python train.py --model="image super-resolution model" --image_size=32 --horizontal_flip=true --norm_position="pre" --parallel_block=false --moe_every=2 --residual_init="none" --learning_rate=0.004 --max_grad_norm=3.0 --decay_fraction=0.2 --warmup_steps=250
Rows from expert 10 of block 9, named by matrix and row number. Rows with one number belong to one neuron. Each number is 200 + 40 x the weight over its row's rms, rounded and kept within 0 to 999. All counts start at 0. After the name is the row's rms in percent of the matrix's.
# up: expert up (model.blocks.9.mlp.up, 64x160x80), inputs 0-79
# down: expert down (model.blocks.9.mlp.down, 64x80x160, transposed), outputs 0-79
up.45,097,270,217,172,150,200,242,162,152,238,203,155,195,206,217,228,232,196,205,186,161,201,231,191,163,272,172,221,197,195,172,121,148,157,136,206,131,226,255,229,253,208,263,219,228,187,286,214,255,178,219,188,208,175,197,213,175,264,184,274,197,153,207,176,283,157,272,228,112,170,160,248,177,194,225,134,174,217,180,144,238
up.46,089,281,207,175,229,156,186,226,243,176,160,167,145,185,231,225,270,182,127,198,165,223,163,280,233,205,177,234,273,235,208,160,272,222,231,216,152,124,202,213,216,219,246,208,280,226,183,268,203,211,200,210,266,200,136,257,208,249,216,190,173,148,203,136,177,234,189,168,254,225,216,265,219,209,237,257,208,243,187,242,136
up.47,115,186,263,155,157,184,224,236,197,225,253,219,191,216,197,206,208,202,185,270,197,121,309,210,117,194,168,136,181,214,266,168,206,218,152,267,102,189,224,202,226,157,208,179,257,184,180,227,237,255,144,236,272,162,199,222,231,214,222,186,158,192,247,128,265,187,172,208,228,243,213,202,183,148,226,181,217,276,198,236,225
up.48,097,288,194,148,169,123,147,239,173,246,196,207,187,178,175,214,221,165,175,250,234,216,268,238,137,198,167,144,136,233,250,177,169,210,92,255,144,191,156,217,224,193,277,236,221,174,202,222,173,244,212,135,201,185,218,232,182,233,228,190,173,268,192,204,228,205,303,192,230,194,140,247,207,153,202,140,182,187,200,221,235
up.49,073,208,183,189,244,195,264,199,182,201,162,174,185,82,199,242,223,145,203,174,218,199,119,282,157,162,255,185,260,197,207,185,245,123,191,143,208,189,259,237,168,213,158,238,227,238,196,238,201,178,184,179,221,185,221,145,205,213,200,189,262,231,244,179,127,176,131,194,178,222,259,217,307,215,167,216,146,192,142,186,250
up.50,102,250,152,182,220,141,245,187,183,169,160,258,227,223,204,281,287,167,248,202,160,155,198,162,240,184,227,182,205,228,212,234,206,156,207,260,162,176,193,237,226,150,196,196,157,185,299,271,225,239,161,202,207,138,186,274,203,185,211,203,249,187,269,85,270,250,165,222,242,229,215,184,214,150,233,177,209,234,194,187,201
up.51,087,184,228,217,171,243,165,225,170,256,179,212,150,209,117,184,190,174,152,252,154,251,235,227,114,214,226,248,189,233,245,217,179,185,194,207,205,230,227,262,152,196,183,223,229,127,273,136,234,240,199,212,163,206,255,222,186,269,272,205,180,244,202,213,259,225,291,205,292,186,112,157,204,165,218,217,157,187,181,189,176
up.52,079,219,279,232,232,200,262,225,175,137,202,136,243,212,229,232,229,139,174,151,245,195,169,181,187,200,223,226,225,194,157,253,198,219,245,152,202,135,184,210,248,147,157,194,225,214,184,179,255,190,129,220,190,202,161,218,202,144,198,211,181,217,264,260,175,170,125,123,202,266,275,218,147,137,192,233,286,243,196,244,153
up.53,091,259,276,174,144,191,244,214,138,226,234,254,203,175,163,165,236,163,233,235,177,169,179,181,219,252,225,187,108,197,205,256,153,209,232,237,235,192,228,200,161,226,233,227,216,170,177,205,236,164,208,186,250,130,261,189,228,162,251,303,213,185,195,143,291,223,256,151,191,166,104,222,190,241,214,168,223,176,149,216,204
down.45,085,136,154,199,169,197,261,197,232,220,205,237,213,231,128,167,187,243,304,231,205,191,129,229,190,188,139,260,261,229,181,207,197,225,195,161,192,254,176,196,189,220,181,213,128,226,179,203,140,188,147,242,112,230,215,142,155,196,167,168,241,167,168,279,200,196,279,228,206,204,257,190,218,270,183,241,131,192,265,211,211
down.46,092,158,185,249,173,183,180,169,196,255,217,277,199,158,164,163,153,258,219,196,166,244,229,225,301,198,208,224,274,209,177,255,176,213,232,292,284,157,162,182,192,172,149,188,259,147,211,181,236,254,268,182,180,240,170,170,251,167,304,199,215,151,241,223,230,164,133,180,199,170,202,222,193,186,206,185,220,246,242,203,180
down.47,080,123,169,181,196,170,179,179,198,232,162,248,175,176,179,184,138,318,193,191,219,209,171,192,117,195,246,236,257,237,200,173,189,205,264,180,185,156,171,180,205,193,230,139,239,175,111,247,164,215,254,181,262,231,126,192,216,191,185,211,165,193,200,194,248,203,222,213,173,244,211,140,146,230,228,300,286,162,203,171,160
down.48,101,188,153,214,166,234,219,224,270,160,212,197,208,245,210,168,150,214,247,178,218,216,167,186,214,174,190,250,196,163,262,227,245,181,201,92,193,214,172,186,183,230,171,127,120,231,142,154,141,240,145,232,154,240,227,226,231,202,148,216,193,220,146,296,204,178,285,224,206,245,195,189,202,246,179,295,172,123,192,196,211
down.49,078,208,242,202,234,193,179,256,194,254,157,210,162,210,188,240,201,227,185,192,272,155,168,205,152,221,154,168,174,263,176,259,173,304,135,297,216,210,220,180,196,239,260,173,190,254,225,151,182,199,309,173,272,226,173,159,179,159,180,183,186,171,219,160,200,222,109,174,198,194,210,209,218,139,209,205,272,183,132,201,200
down.50,076,213,235,214,192,172,179,189,199,279,196,205,225,208,156,180,137,262,137,259,274,135,220,255,177,283,229,225,170,191,155,178,170,238,276,196,163,236,204,202,233,204,213,182,207,212,159,168,221,230,232,224,296,215,160,166,213,184,152,184,213,180,143,231,259,176,206,249,193,222,145,163,113,244,236,292,223,165,258,199,167
down.51,094,227,203,155,176,158,259,181,256,183,242,164,212,199,164,231,221,175,273,157,213,211,233,148,229,159,175,177,217,180,239,235,246,180,174,192,269,173,138,134,240,237,136,161,104,186,115,176,134,174,175,230,139,184,250,246,235,228,236,226,209,306,223,282,154,183,212,224,235,197,165,205,203,169,192,200,201,153,211,211,234
down.52,077,259,202,167,231,158,171,192,135,189,208,218,161,210,189,270,134,278,208,179,213,207,196,265,155,250,172,166,132,215,159,140,171,183,224,210,197,190,211,220,225,221,229,211,263,177,219,180,300,249,212,129,278,195,167,194,198,233,266,208,170,177,177,170,221,174,114,219,135,234,167,237,217,237,261,198,247,281,209,165,163
down.53,088,179,176,157,173,242,276,174,167,174,218,172,227,222,119,139,191,156,192,239,196,241,149,136,189,212,191,181,250,110,188,208,214,183,269,226,228,208,228,151,203,224,165,155,167,164,171,178,216,226,159,250,204,231,253,238,216,217,207,216,251,161,110,280,144,180,297,213,236,221,160,194,189,251,226,203,221,131,179,213,274