config.toml
arch = "swinir"
mlp_ratio = 4
inner_norm = false
lr = 0.004
eps = 1e-08
warmup_steps = 250
Rows from expert 4 of block 11, named by matrix and row number. Rows with one number belong to one neuron. Each number is 128 + 24 x the weight over its row's rms, rounded and kept within 0 to 255. All counts start at 0. Numbers have three digits each. After the name is the row's rms in percent of the matrix's.
# up: expert up (model.blocks.11.mlp.up, 64x160x80), inputs 54-79
# down: expert down (model.blocks.11.mlp.down, 64x80x160, transposed), outputs 54-79
up.0 084:164108139142126167112135106127171126117145158132124093164112087170122117127133
up.1 133:124121100110124127145097109099129111097135133182127076131143173124133165083112
up.2 088:132114122121135127122082149142123164145113096073100152177124144171148124120126
up.3 084:150134146115150127124184098127151123117144127095110107133166134133120150156128
up.4 086:084111122134102135157112120113107198143136096105155160149117135129143105129150
up.5 095:128121133125104146138111152089112177113131157123141116128108129121134090162101
up.6 078:129130135084155102111165139140150111161135169138113135105116117142086122163121
up.7 087:136120131155153148138132142124128131127133140106165095131113137109092183152112
up.8 103:106116121100135126139094118090152127163142108163144103090114155105079138103132
up.9 132:132144093118119106137119145083122118136139115151102105129126170131091164079134
up.10 082:164161140108136152101132165134128157127120130134085112103121146148147102165128
up.11 149:101130115137117128151098130104138111139137107139108088127116164132105172107111
up.12 081:128144176096122133123157134097107174144118097100137125140117143110144124107103
up.13 110:119111117110101125155094133108114144095145125126146121162065152149110135121107
up.14 114:139142182129138150094130126145133104123129096091132107104169104129114131147104
up.15 076:125135121133158116104140167119135141111099190078170122148181118133159143141135
up.16 088:104107122167113110161134124099115196152124109143170114150082174145124116103143
up.17 106:161126096151120137125092120067129130129144136186109136119099181104135142100128
up.18 081:125114094134099135150101116130149101105165126120128136117133098136108089152129
up.19 072:149157136106126103111139129129127118133123135108099154149140136087145085085118
up.20 100:095113106102145114139106164102112148113123107066168119136129132126107098112153
up.21 079:094146158094109112158154148091108203150141117116183143161132138151154104155113
up.22 090:123122175158141116151123106142094127138149051111153108135106126085149131140167
up.23 119:130153100127107120148102088111121104155142096136088106136137155127136177079103
up.24 078:108091166117160158100118134141159152144184082119095109124139108136113123096127
up.25 103:132133157095142121103122144084143162113114134111146171218102172131121157143149
up.26 085:162137135154170116097123132188129107134172136113096134138115104115119086115117
up.27 141:144103080124100131112118128096123133122137101133137129119121139146105181078117
up.28 081:111103125132104141162135149116137200103128130131136114187082122119139135128166
up.29 094:135119114112121141121162140113156119123150143167134131179103141158117121149145
up.30 084:147109148133153130162128120159132126124181151154137086130122143137160118113164
up.31 106:133157173140170139129129105181122113122152139113110137117160074130128138116124
up.32 087:129149133142085106140145140080103159125131118119095139137067170141123143100156
up.33 096:119080168082097143112180131134126123142152126135086131121145128149136128148142
up.34 099:101116150115105120151167112098099185165110137132124144147096127130161104129193
up.35 129:138150168109107117102122116168150103134110164092132131130162115123135120130126
up.36 082:141141126110145115136133138125115100070149156130163149106125100106148078120164
up.37 099:145151061135109117099118185130114155119125086136120092124120143142138166120100
up.38 079:140139126124130180128119089172141129143139138085148139120110116111142141138129
up.39 097:111128127124121113106122169078090178159140136119171143194110150126091116118116
up.40 085:130132131145147087107108165100119207142120132134146146137116164196138115151136
up.41 112:122132117093117154163118127112124082143142108156118102145139181090127139075105
up.42 075:075105119149155142156122151120111160149160159135165121164088149144103164166143
up.43 088:139131133169146172140139130150136117154114161072095167114169099124085135140147
up.44 090:106142122115126128117142159127142163148098147102109155137151109147136135130144
up.45 079:154115133137086141160092136093136164131124110095101121117099142130175077170128
up.46 112:127123090118146130150083149079122166115123131127118123172099162137115122131147
up.47 091:128141122138087120172150081113140083134175128117086141160104081103100145142120
up.48 077:124148170108135124125153106113128151118104113100154145172152120116171109117147
up.49 108:116145149118143111125147108157144112137136137110150156071178089133127161130096
up.50 091:131143094133114096129178146121133190136122113114187148124106129121134099113140
up.51 087:111133107139115115108147157107106175107121131076153192192153140121143140123178
up.52 104:122148139154180106126123129151145109115111143111123120075154100137142075169097
up.53 078:111112082119112101132159141113123178079107157113153141141124137129130115129163
up.54 107:086128146113091139134128156082151144111122140115143171150091157118129150135130
up.55 085:106126107134107120135139124162087105108140115097135098163111095097152141109170
up.56 072:125115180092103107136115176124123146114127092091115136111093141120160122159131
up.57 119:113106142153124105144138128097117167119140125117151125160084154141104103125148
up.58 071:099144136103112105142165164085141178083121129114134149114117138138126158133122
up.59 087:145103133127131141137145121094171116137101141194142111129109147136124136098159
up.60 106:090136105126105094111131152098111179114096098144132160155068183161122117109183
up.61 082:112119095070117147128115137128152146108135129122182116156103137138136102124096
up.62 099:151115103150199116124119116090149138102145128147161107167087157131107131129120
up.63 081:172121134126144154148186117100116136119137119120141083170132137154109122131119
up.64 091:103134100157127141163100177112122146112130118130152136111108126113124124146133
up.65 086:124129145120137185131127101155104165125151110098117130148139125097086088101116
up.66 091:134163120105090169117111149082121131120160112139113098119132138092125149100124
up.67 096:146134134116139111133121174098152117150133120171148137104104151110150150093136
up.68 098:168144123134163086142144112165123098114076125095140113152126127105134084158107
up.69 096:083123084091111120101101133114144102104142115164112102117082174134083147100113
up.70 081:132100156094120174079126153099093152125160114100143122131151174145127142128150
up.71 087:144105064101106158126107134103133135120184140161127089144146142110077136076145
up.72 086:156132155095163162169142144163140129102132124141179147117164113140143120099155
up.73 096:097126082133108143123126140066116169155143102115152129151120160139091195103131
up.74 106:149148170132154142111137122161120106133166131078153136131181090140156121151135
up.75 087:099133139112088133138096146128139203116116082118148106111081140133147113152109
up.76 095:170116150149194170154106127112117144123107137119141129128118176138170168134138
up.77 091:142098115113114104109172142116097186115121125109176131159103144139160116119128
up.78 104:106117102151134121128127133094105164096111133107155146143088166148131139136134
up.79 081:126187148111089127153111100130115086149174120131156134097131067099108133139102
up.80 147:130131154146143140101137110185132096121145136112145119091168090103104113132125
up.81 090:104146173124148135083149078118132153093127126104103124110119174081121104129119
up.82 121:146135123145114149125105117087154103141120095163094139122102193146110163134106
up.83 154:115101081147136139162107124093132112152124119172087093132121159114111172107141
up.84 097:091123117127106118119087163111123153152114115163082089208082125106164123122132
up.85 097:116125129110110119095139118104102169131133117137132131125105146131115104101103
up.86 089:127137120131139108134105148099117181128120111132166127150117182152124139119141
up.87 091:145127097111129128147132091150143082175141123153098091113121175134130158106186
up.88 077:119131180144144111100118112119148149124080129145101122141140112101112130135115
up.89 116:137116150131179109159124114169126123106130148116124117121192127108145125145116
up.90 132:148130161141130130150130086163122093118154160111130131118190094106106096139152
up.91 086:147120154125160135090155167123126154096131128109139102143165126136163113153148
up.92 084:138133119091147121135140159064138152123138110099141098105115152156142093121136
up.93 101:092115108132104129114128154060150131131116111155102136137114105117111139123124
up.94 115:125116133127111129107104163074100175126127122090157135135087181142144151128169
up.95 091:127093112126154100156124119129126086143119108180082120123098111117084132098161
up.96 130:156103134121116119172131119128142126139110099141091084129144179136141158118087
up.97 138:123114074122127126144100127063144146151136081149103113142105160144131151115107
up.98 103:082165085135099141123080140115161146105088085117115130131106174145118133107106
up.99 114:153123100123115101119110126095151095150138075197088124155122163137110159108127
up.100 088:134155152147151143117129085163079188119139101137144135150158113133150110134166
up.101 107:138120116122158117133116145100151076128135088162116109147085127165121148113122
up.102 094:156108136095101091143122141100157129100120117173122120115098160128123171101112
up.103 085:100128137130112126161123134079109158105133139111128122117089124164092126122131
up.104 079:108129165158155065118136135144146145162191092122133123116132119111105118131150
up.105 113:142130088111133132115085136104135199134107116152141147146106174114117127105159
up.106 076:090112143086138143134121120120160169125173138093143173144118135102127144133134
up.107 071:123151127108123162152100131076069177151107124114136149121111188116115121139110
up.108 105:123154151133107123127134146089132166133156100121140117139093138156097081133151
up.109 155:112142093131103110136075131084158122146121097148137131139109169136119154104123
up.110 074:076084167117087128136143166115138134112098125119142086153122100165119097112121
up.111 078:151077090138125143123149143123097150132121127147174118128146127142137116132138
up.112 093:103138138145145105149132145104105196112131088092153148161133145166150166130094
up.113 088:139117169144133119129095085134143109146121138145094156120118140109145083082172
up.114 151:117110123144106097129088108088116113161124099146122120137120194115110155088129
up.115 081:106156137118083115127129154129171184121096141125109176132145115105120149121104
up.116 092:100122098139113090141100117141126191137113158103132099153096154127133105162105
up.117 087:132111110125121149116164115076098191084155136107122120140124143139153107123139
up.118 087:126167170168109103154140088171131107106127108095141149122151081135090109121085
up.119 175:125118071127110123140096146095127139147133072127120102145129182149103148106119
up.120 100:112118111139117108156131129097121179119103085120152128155081146143140109116180
up.121 118:116126132110146118122126131072147112158128128174138110128112199118139185048104
up.122 083:125139120112121147103110132130160174144120145111142149115098172155113120117151
up.123 081:156103099117143132117148156144149155114180132092162124149143130098119125173131
up.124 089:157133159125154163140135124186152108080159164094117139091162108091157099153151
up.125 082:176119169132133129098170126133130105148166113100108143124174122109127106157113
up.126 087:091155131112088099131176145105115154126134125142146119146085123139139143109124
up.127 092:157117117143099093152120115088137090105122118175136089156104178082129175110093
up.128 085:128151156160101110121107151173138174100153122133127154112192133140096103115109
up.129 094:127124172137137121159157111149069137139112126084120168162162107103113120101182
up.130 102:144099115125129146149101092112164073164163064190076097136152120129178124127112
up.131 117:133119096161096136153134087111153082146142120186091102143139161138135136073114
up.132 148:128142165144131137118141111187136100130158142098125154113165093129128118140127
up.133 079:111129137118123108171126152108104133158104150146136193118168074125131151137138
up.134 085:118128122097132070103143136115132125127109106132107107093115155135115115105161
up.135 136:124116102144119134133102145089145099126124096138105093122154176126130148102113
up.136 093:130155131141120135134108115141150105123129117095086144109086141081163133149151
up.137 071:109141157165130122127128141119144129134155127166116176149108141084130086140124
up.138 189:104104078121110104143095132094126128149116104146106098150121178150092155103131
up.139 089:152149103126131102091115129132103107119163112076152110115123103150092098157138
up.140 097:106125124134095107136119158102109180096123147133147165140114165171095124149110
up.141 098:146140143119148152135103157137150136064167165117149144094127116131109092147121
up.142 083:098153121145130144117142154111118181126160115110192167148109120138124132101114
up.143 093:130148122134143122130162088157161119115120158112148140156119104169138129117149
up.144 082:128124159112145134145158114112092179104115154145134136180134136134135116141129
up.145 094:125135122175144092139141102194118108147146128103139092094120111130140127091157
up.146 127:130093079122133145137107130089136127148129111173133125122120194151101155084118
up.147 086:137097136134109101168126146130116156109158153134152145129087130147115111107134
up.148 093:120161132144124104103117124084107189119137071114142088111082138143124130137158
up.149 152:106118095145107117150113100084145106141141111143121114160101180138123134098134
up.150 094:119130129117117156099123136098103189095097097124139142177095135156128127113125
up.151 085:138145113119124092120099132106123169071129167112123154150115148146149129140123
up.152 068:136144108121158102102161123105160135134084115145115151116117123153092136134138
up.153 086:166132126123132122116082131149140180119134141119142104160139198109151162101140
up.154 114:152139156162130116118144129182107111138140152123147135108172102134123116128108
up.155 085:118098154125129108111139148132116154126141155119085123095102095117146072126156
up.156 137:125133107120129150139116116085137126158126101161106108141137181151103164092121
up.157 104:114115089124100116149089138126136124144084082170132111108122153147156130112101
up.158 080:132136121121150115114158125111183098083138088136175128151083109123132142104179
up.159 084:154106149162110142156144172166150150115149150130134139123146051098131117101133
down.0 063:102127166081138120094156099137163172106137135098118122137106143125125117114152
down.1 159:152166109120109111126141105145131045095127109110124148085146119124169122159110
down.2 085:086108140141129133134143172103143199195139108092135129130125103140144145126155
down.3 088:095143148134146110125133159101136121126146147109131101166098162123102142113106
down.4 098:066124145101129151103139166090121209152118094124149114158136095117155133133134
down.5 087:079109164138124132152167154171133156136130127126147079157094097130137152101165
down.6 068:141153146121143096153116129093139137115139119124084136100164117109121143157067
down.7 077:151130158135131171140132159121145160121128091161089146127124094114092113137172
down.8 118:153109100118135124160116082149175047116122142114115144114177119165147121129131
down.9 141:150151092113125143136135082134145039140120157135136153109174131152166098160116
down.10 071:104090118143141137172178153136105132153083137162104125152123143134159107101094
down.11 148:156155126110159145163145102132181036108123097141142149088186116142152108147119
down.12 089:117073154149141122114131152136098193168121138154125113165088103126109136128145
down.13 091:061168153161111143138102143164106134146154116137144120132133081121155149168145
down.14 104:118064122153154148125127154095129150159169114081117124150094173097084142115138
down.15 080:152107151113127110150128122120151178173163105082123114144112105136097153116156
down.16 086:079101122107117130161143150170106161113087131152159130153126086146117103135138
down.17 115:114149097137124116121147094191144077102118121134129158116129145154133147132105
down.18 074:129148131139094121138135157115130133127132068116100134095097166100116115144173
down.19 079:103110130145099121092129172113110132130140091155143115178128123118122185123161
down.20 085:102132172131123117147157147081109143132131099057079120086118098119151121138139
down.21 096:106102117119113099122136136122148196163108138097141140154084067122147113168167
down.22 088:111066130130125108118128141097108200151134103104088107167092131116103131147149
down.23 143:144128091105143134151125107113166023123124131132152155103171134164160099146102
down.24 080:075111106069110106140138154122141162141165177109149137144139148125123124105122
down.25 089:102111123149102108155151147128101162129111125098144112141112070125134129114162
down.26 068:162132154104129125138120123091089137129130132134098119134125165133104149138114
down.27 139:132132109154161117151145108157134060113114130111132127101164105142158111142098
down.28 084:113123128120146157093092151148103202149114130169136139138107093114138114150166
down.29 092:106139135098137108091126125162098110132122141127111166095104143136141147117145
down.30 071:125157136113125111149104109111155073080141131133135171086104108106128117110109
down.31 098:129109096113125139093134157058139165144163120098136109159095154142122140116152
down.32 085:073083120145113160112174159109120148125125129137114107143102109112171115129156
down.33 084:124105105130138156096093166120140196129161096109151124169087157131121123162141
down.34 095:093101128109163170171126164152132194140158117155144123165130092143144110130160
down.35 113:147113150125150156114128154076129129149129146074106148152116145123123127134120
down.36 070:129161132118135112095126142098127085088141129128096137136105159128119132130155
down.37 094:135114126183145099123117100156149082115122153121154138116140076128145142145126
down.38 070:127138161160129098120142134155086140112135146094097127125086152130139139134130
down.39 099:065120143120124096106133168134125166132108129146127101150133112129123138107165
down.40 095:096110124159122145131143139138119209170130147132120135145100102115147115177155
down.41 130:166143106128132124131117104156119023100120126122127117077160153126123130119119
down.42 074:111142121150075121119140140140125158117137121133143144110093123118147134116129
down.43 079:144118163142106123128105108072086156138169138125104153162083115178099142150125
down.44 085:143107130123151120132119135107140195136119157119134107148124116118057159130141
down.45 091:109077125128157102134152130104132194133145137135157116187081095145133129162171
down.46 086:126146141133115136123136131159141134118147113101119128110111071109184130116147
down.47 081:187142095103109161131148094167097133089104139157159149151124099113140151131108
down.48 096:108111125120142126109085174108131164160128142110136103155068134103125135130141
down.49 096:147141160107154126137116138072137144165145142114140141157121145155119122116146
down.50 082:096098113118121093133127124116113182132119149136129168138132075085143129138150
down.51 095:080116138109112136130137146113106184162149133123151139151095102096127142153149
down.52 086:095131138076122139134080162059121126099145123126094102159140131160106130152127
down.53 082:044103144150132141090111128144147128131117113118142143143126101107129129150143
down.54 088:093113127120132129078134126156133179164149110167141129172122077127114113154158
down.55 084:144131138146124136171120143141144113154117153131115126152099142126120121103119
down.56 091:067116153121094121144137156129138179121127104149100125193112132151128128145142
down.57 105:090117145130109133118130176158129173122146083130122102150110090107159111116145
down.58 086:089080136100102135174116145114119179151132132147115104148101081141149165107142
down.59 098:137115129115143128089118115167096080096109133141125106066125135114136146124106
down.60 096:095091139151133131122107137162094169127136069154142130162114111134167154120112
down.61 075:171090146125126110104140150137131137130106137160168142116119112150161127133108
down.62 095:094130145144102119120106131137109088076105137080109126092109116109138121116155
down.63 075:106102136137121104096120129131117137176110140110120140126070125138144098089178
down.64 086:129184112114137154110157107147105130130148115171156153152083116147151126160122
down.65 090:123106134096125090121131144127121212146128132164097146172117131131092126173127
down.66 089:166139111084155106152151119141165083102083134138123093078182134154107113179117
down.67 099:143141126120123125121143097159182081107079150164131135082132112146146142119144
down.68 080:101130176179112129127105115115116117124142131133134147122104146075093153128147
down.69 120:133143132126133117130120064119137056108121134132143112093156116135160134118123
down.70 083:096121152143122125136144143142086164135147089118134071136099106121139104129140
down.71 100:151146095139115106120145094155140058085114158127114089076186129144141130125143
down.72 071:119065102136111137162104147134153139177145132080148108155121126100133151115119
down.73 089:154118115138134124112160103121164126129123147134163149090162060121180136137164
down.74 101:120121128125131130131129206120130168177150128087115133172076139124105138093106
down.75 099:114119104105103124104110138136142184124105101124128093149164105109142110151153
down.76 099:082109173132117128129154138121130121124122087058114121117094156106148179114194
down.77 101:066130150121114109102131136117104187119127113113124125106096091101153138122111
down.78 093:132131119131120113129150183157139150114130132092114115133137071138118107122162
down.79 095:173131079104129123158112123123170070143088158097120128088148102171115100135115
down.80 128:170119143147133107131116143075118101160133142119124144140113221133114126127139
down.81 089:126107134095131125103140130127108186133132090125141081160133097135136145126136
down.82 138:146145095112163147154111087123166035120120117131112151115190115149152109150114
down.83 182:153151114118132123163116077150150028092108127135137146086173120149158140143104
down.84 087:138113095114128115099136145174161142137121130114115138098161116184098155145091
down.85 091:091118103141122142123117161141143192105133148130124091098090073145129122130162
down.86 098:090088111111132091109155163112142155132161115108127132119124123093138147109170
down.87 119:147140098119120105117152087143159054111102135136146130094124158140117141122102
down.88 080:089104156129097149145136144104124161174175131132107139153096106118097137091195
down.89 098:105110136141103114129089186042132112142127119106114134132115178152116169124120
down.90 112:159137147132134119140114133097142103158142115108134146120129169149084119118115
down.91 094:136138128132108123117139139108108169137138126159107141167093104152118115110142
down.92 086:051131119087118112152117150143115184185154113167124124146127114149144136144142
down.93 091:167132082118108143117118097134160048120107112123131135112172130174151122138098
down.94 113:090095136132118132131141132117095191178144156125109144164120056148134132124152
down.95 108:160141095109154125118156081144182034120136119150116162094151141142133106134102
down.96 116:165154118091152155137104103138179059104171110123133120094187121124149118151092
down.97 135:138117109127134096124142113160110071103131157159131125131149097133149135138105
down.98 095:156127110096133130101143099143176079122140098163145119107184105144146125171134
down.99 143:155144077127129122141137080158143040111111126147122146095154144148128145124123
down.100 081:134121125111109135113128150118085178168117133115116150201129072128099098145124
down.101 129:170130100114116136147171102161154010159106155138145149117148102156155131136100
down.102 093:145123127149119101110127119165137111112132133128166137080147083163138144165138
down.103 082:084131109130097121155151191114109175133102141146119089130132091135135135100154
down.104 078:157123120131115138129159194123107174158163066126151106168161110142142099137135
down.105 102:094105127127131099099157138138125109117113137133111132111113095128175130109121
down.106 087:108132167089115107140142174133133166143140117119097094171106105115120127093120
down.107 078:101118132162158104168127124126141158134168130103127146130099137097160121106178
down.108 103:085078115127133130133153157177125190145118179136132119144091075103143094125118
down.109 153:145130075123131148155137107171150081115129139135141133072162102152167112164110
down.110 070:083113132135127135128167120140091198147129143162130167157122136113136157131157
down.111 087:168133099104111124109148128116138085143086135127136141124152121148133115138141
down.112 090:079123137166115144117139183092119181135122121084121149147131082127149150110123
down.113 081:148118129146113136121110131113074094153120145122097158134103136121124147136140
down.114 160:132116099121134152156141086153178039114103106112139127106175126138145105154115
down.115 078:091099135123108108148089155123134199124136140115133086164073114123124122165132
down.116 086:093142140123131128140147187136137156149152126106119104139116054128131133122149
down.117 087:119114113102122127110152161115097175136105121121133097131092070138111110105145
down.118 089:148103112105125105155093164055147166142132129144115133157141135136107155131134
down.119 164:140140110105143134135141089151145047123131122113114149099160093135162117140142
down.120 094:102111092107101125107140163140103184148142154145131124142101097105114120111144
down.121 122:150143091137151109158145100147127037116107132133128109109139124144135130133113
down.122 089:118110133135125149095093144104118190140112095127136116168110117100089135143129
down.123 076:135126150142103114150123177080160146139111137131147134142099092122127143166179
down.124 082:109137124129118138117100157078163133094098133098119121103094141146088168120180
down.125 078:116105140155130108121109123121126175122107084119107078154102154141148146150136
down.126 093:101079126151112131133108137166080163120128141152162149123091086144151127139109
down.127 108:175161119098096118146158099158125072080115125128130132093141133119143124150114
down.128 087:092110124101124119112104124109118156165152144123138126181104107156091098147129
down.129 082:103122118118152128162165145085145164180124132163121130130097089151120092125139
down.130 131:171134099114124109129124063133148038107106127139130131091154156145130145141131
down.131 153:157131107127152136129137092158122034098122138133104146086153132127130131146091
down.132 121:156134122137117131134097145091124152163138127109129107160110172113098118118145
down.133 061:122173115175100121140150107109134131113122131099124170061113145126114136171131
down.134 063:123120078132101086071134132141154121095157123162125145100113137098152160137124
down.135 138:181173105127151151129127089144166037111108120129144146110179124149136117168109
down.136 090:179124094135128173118165160103098135135130130128151143136139105091067137128111
down.137 078:128169135154130120104134122172122119080118113117137137114121142114126143085102
down.138 185:150139113128151127152148096173140059128115129126143151105173095135170111152120
down.139 076:102131151163106159141119187127131140143177067080123144156107141116117107113161
down.140 090:102121132123120115126155160139126173133117122135124129138132070094152102124104
down.141 086:099140125134122142140133186111126173155134072101095105169125163155128144150127
down.142 090:089119125104090104152100181145128172158149135141153125139113085111149131097145
down.143 077:133122140122164099148146126106190110124127133073113122138121136099104118090154
down.144 087:064152132108099118136138165080114170135122129098107130136093106135144124118163
down.145 081:141118119109150113151117146119110189150125117104121131133111135115117136140134
down.146 143:134170100117133104146133100169130052094117132136128136095145123130142129140125
down.147 090:124139156104146087087151128130155159103110112140106117132096097108146123090127
down.148 092:078088141149140096128123151146101180143120106124106131130094119109179110131124
down.149 152:147141097130138130152120090160163041109111113146117166113176119143151108147096
down.150 090:098077134146132132140130148158076175147166137176113118119110085109125094137175
down.151 088:077109154150115117138137157082138131078132106116147097093130086098189142107134
down.152 065:149143135116109127089097141145147146172150137094147173146158129146148113158143
down.153 094:058137185140132125117106148125145104112149135093120113107120101127163121156135
down.154 098:100116138171136128147114157105124143156121137120125115157145159155126114121128
down.155 082:073134138175098166122136133126090188080110131150155127164120110110098142107110
down.156 146:132125082112131125141139078151160036119116136140117132081165115128148123136104
down.157 128:170103114125154144129131087122169076095108137139115169096167123132164128129092
down.158 075:111104120180149160156191137155110157125103098120142150144122159138105161124127
down.159 080:138115104129144137110144148129095173156109160127087122113132106164112149160110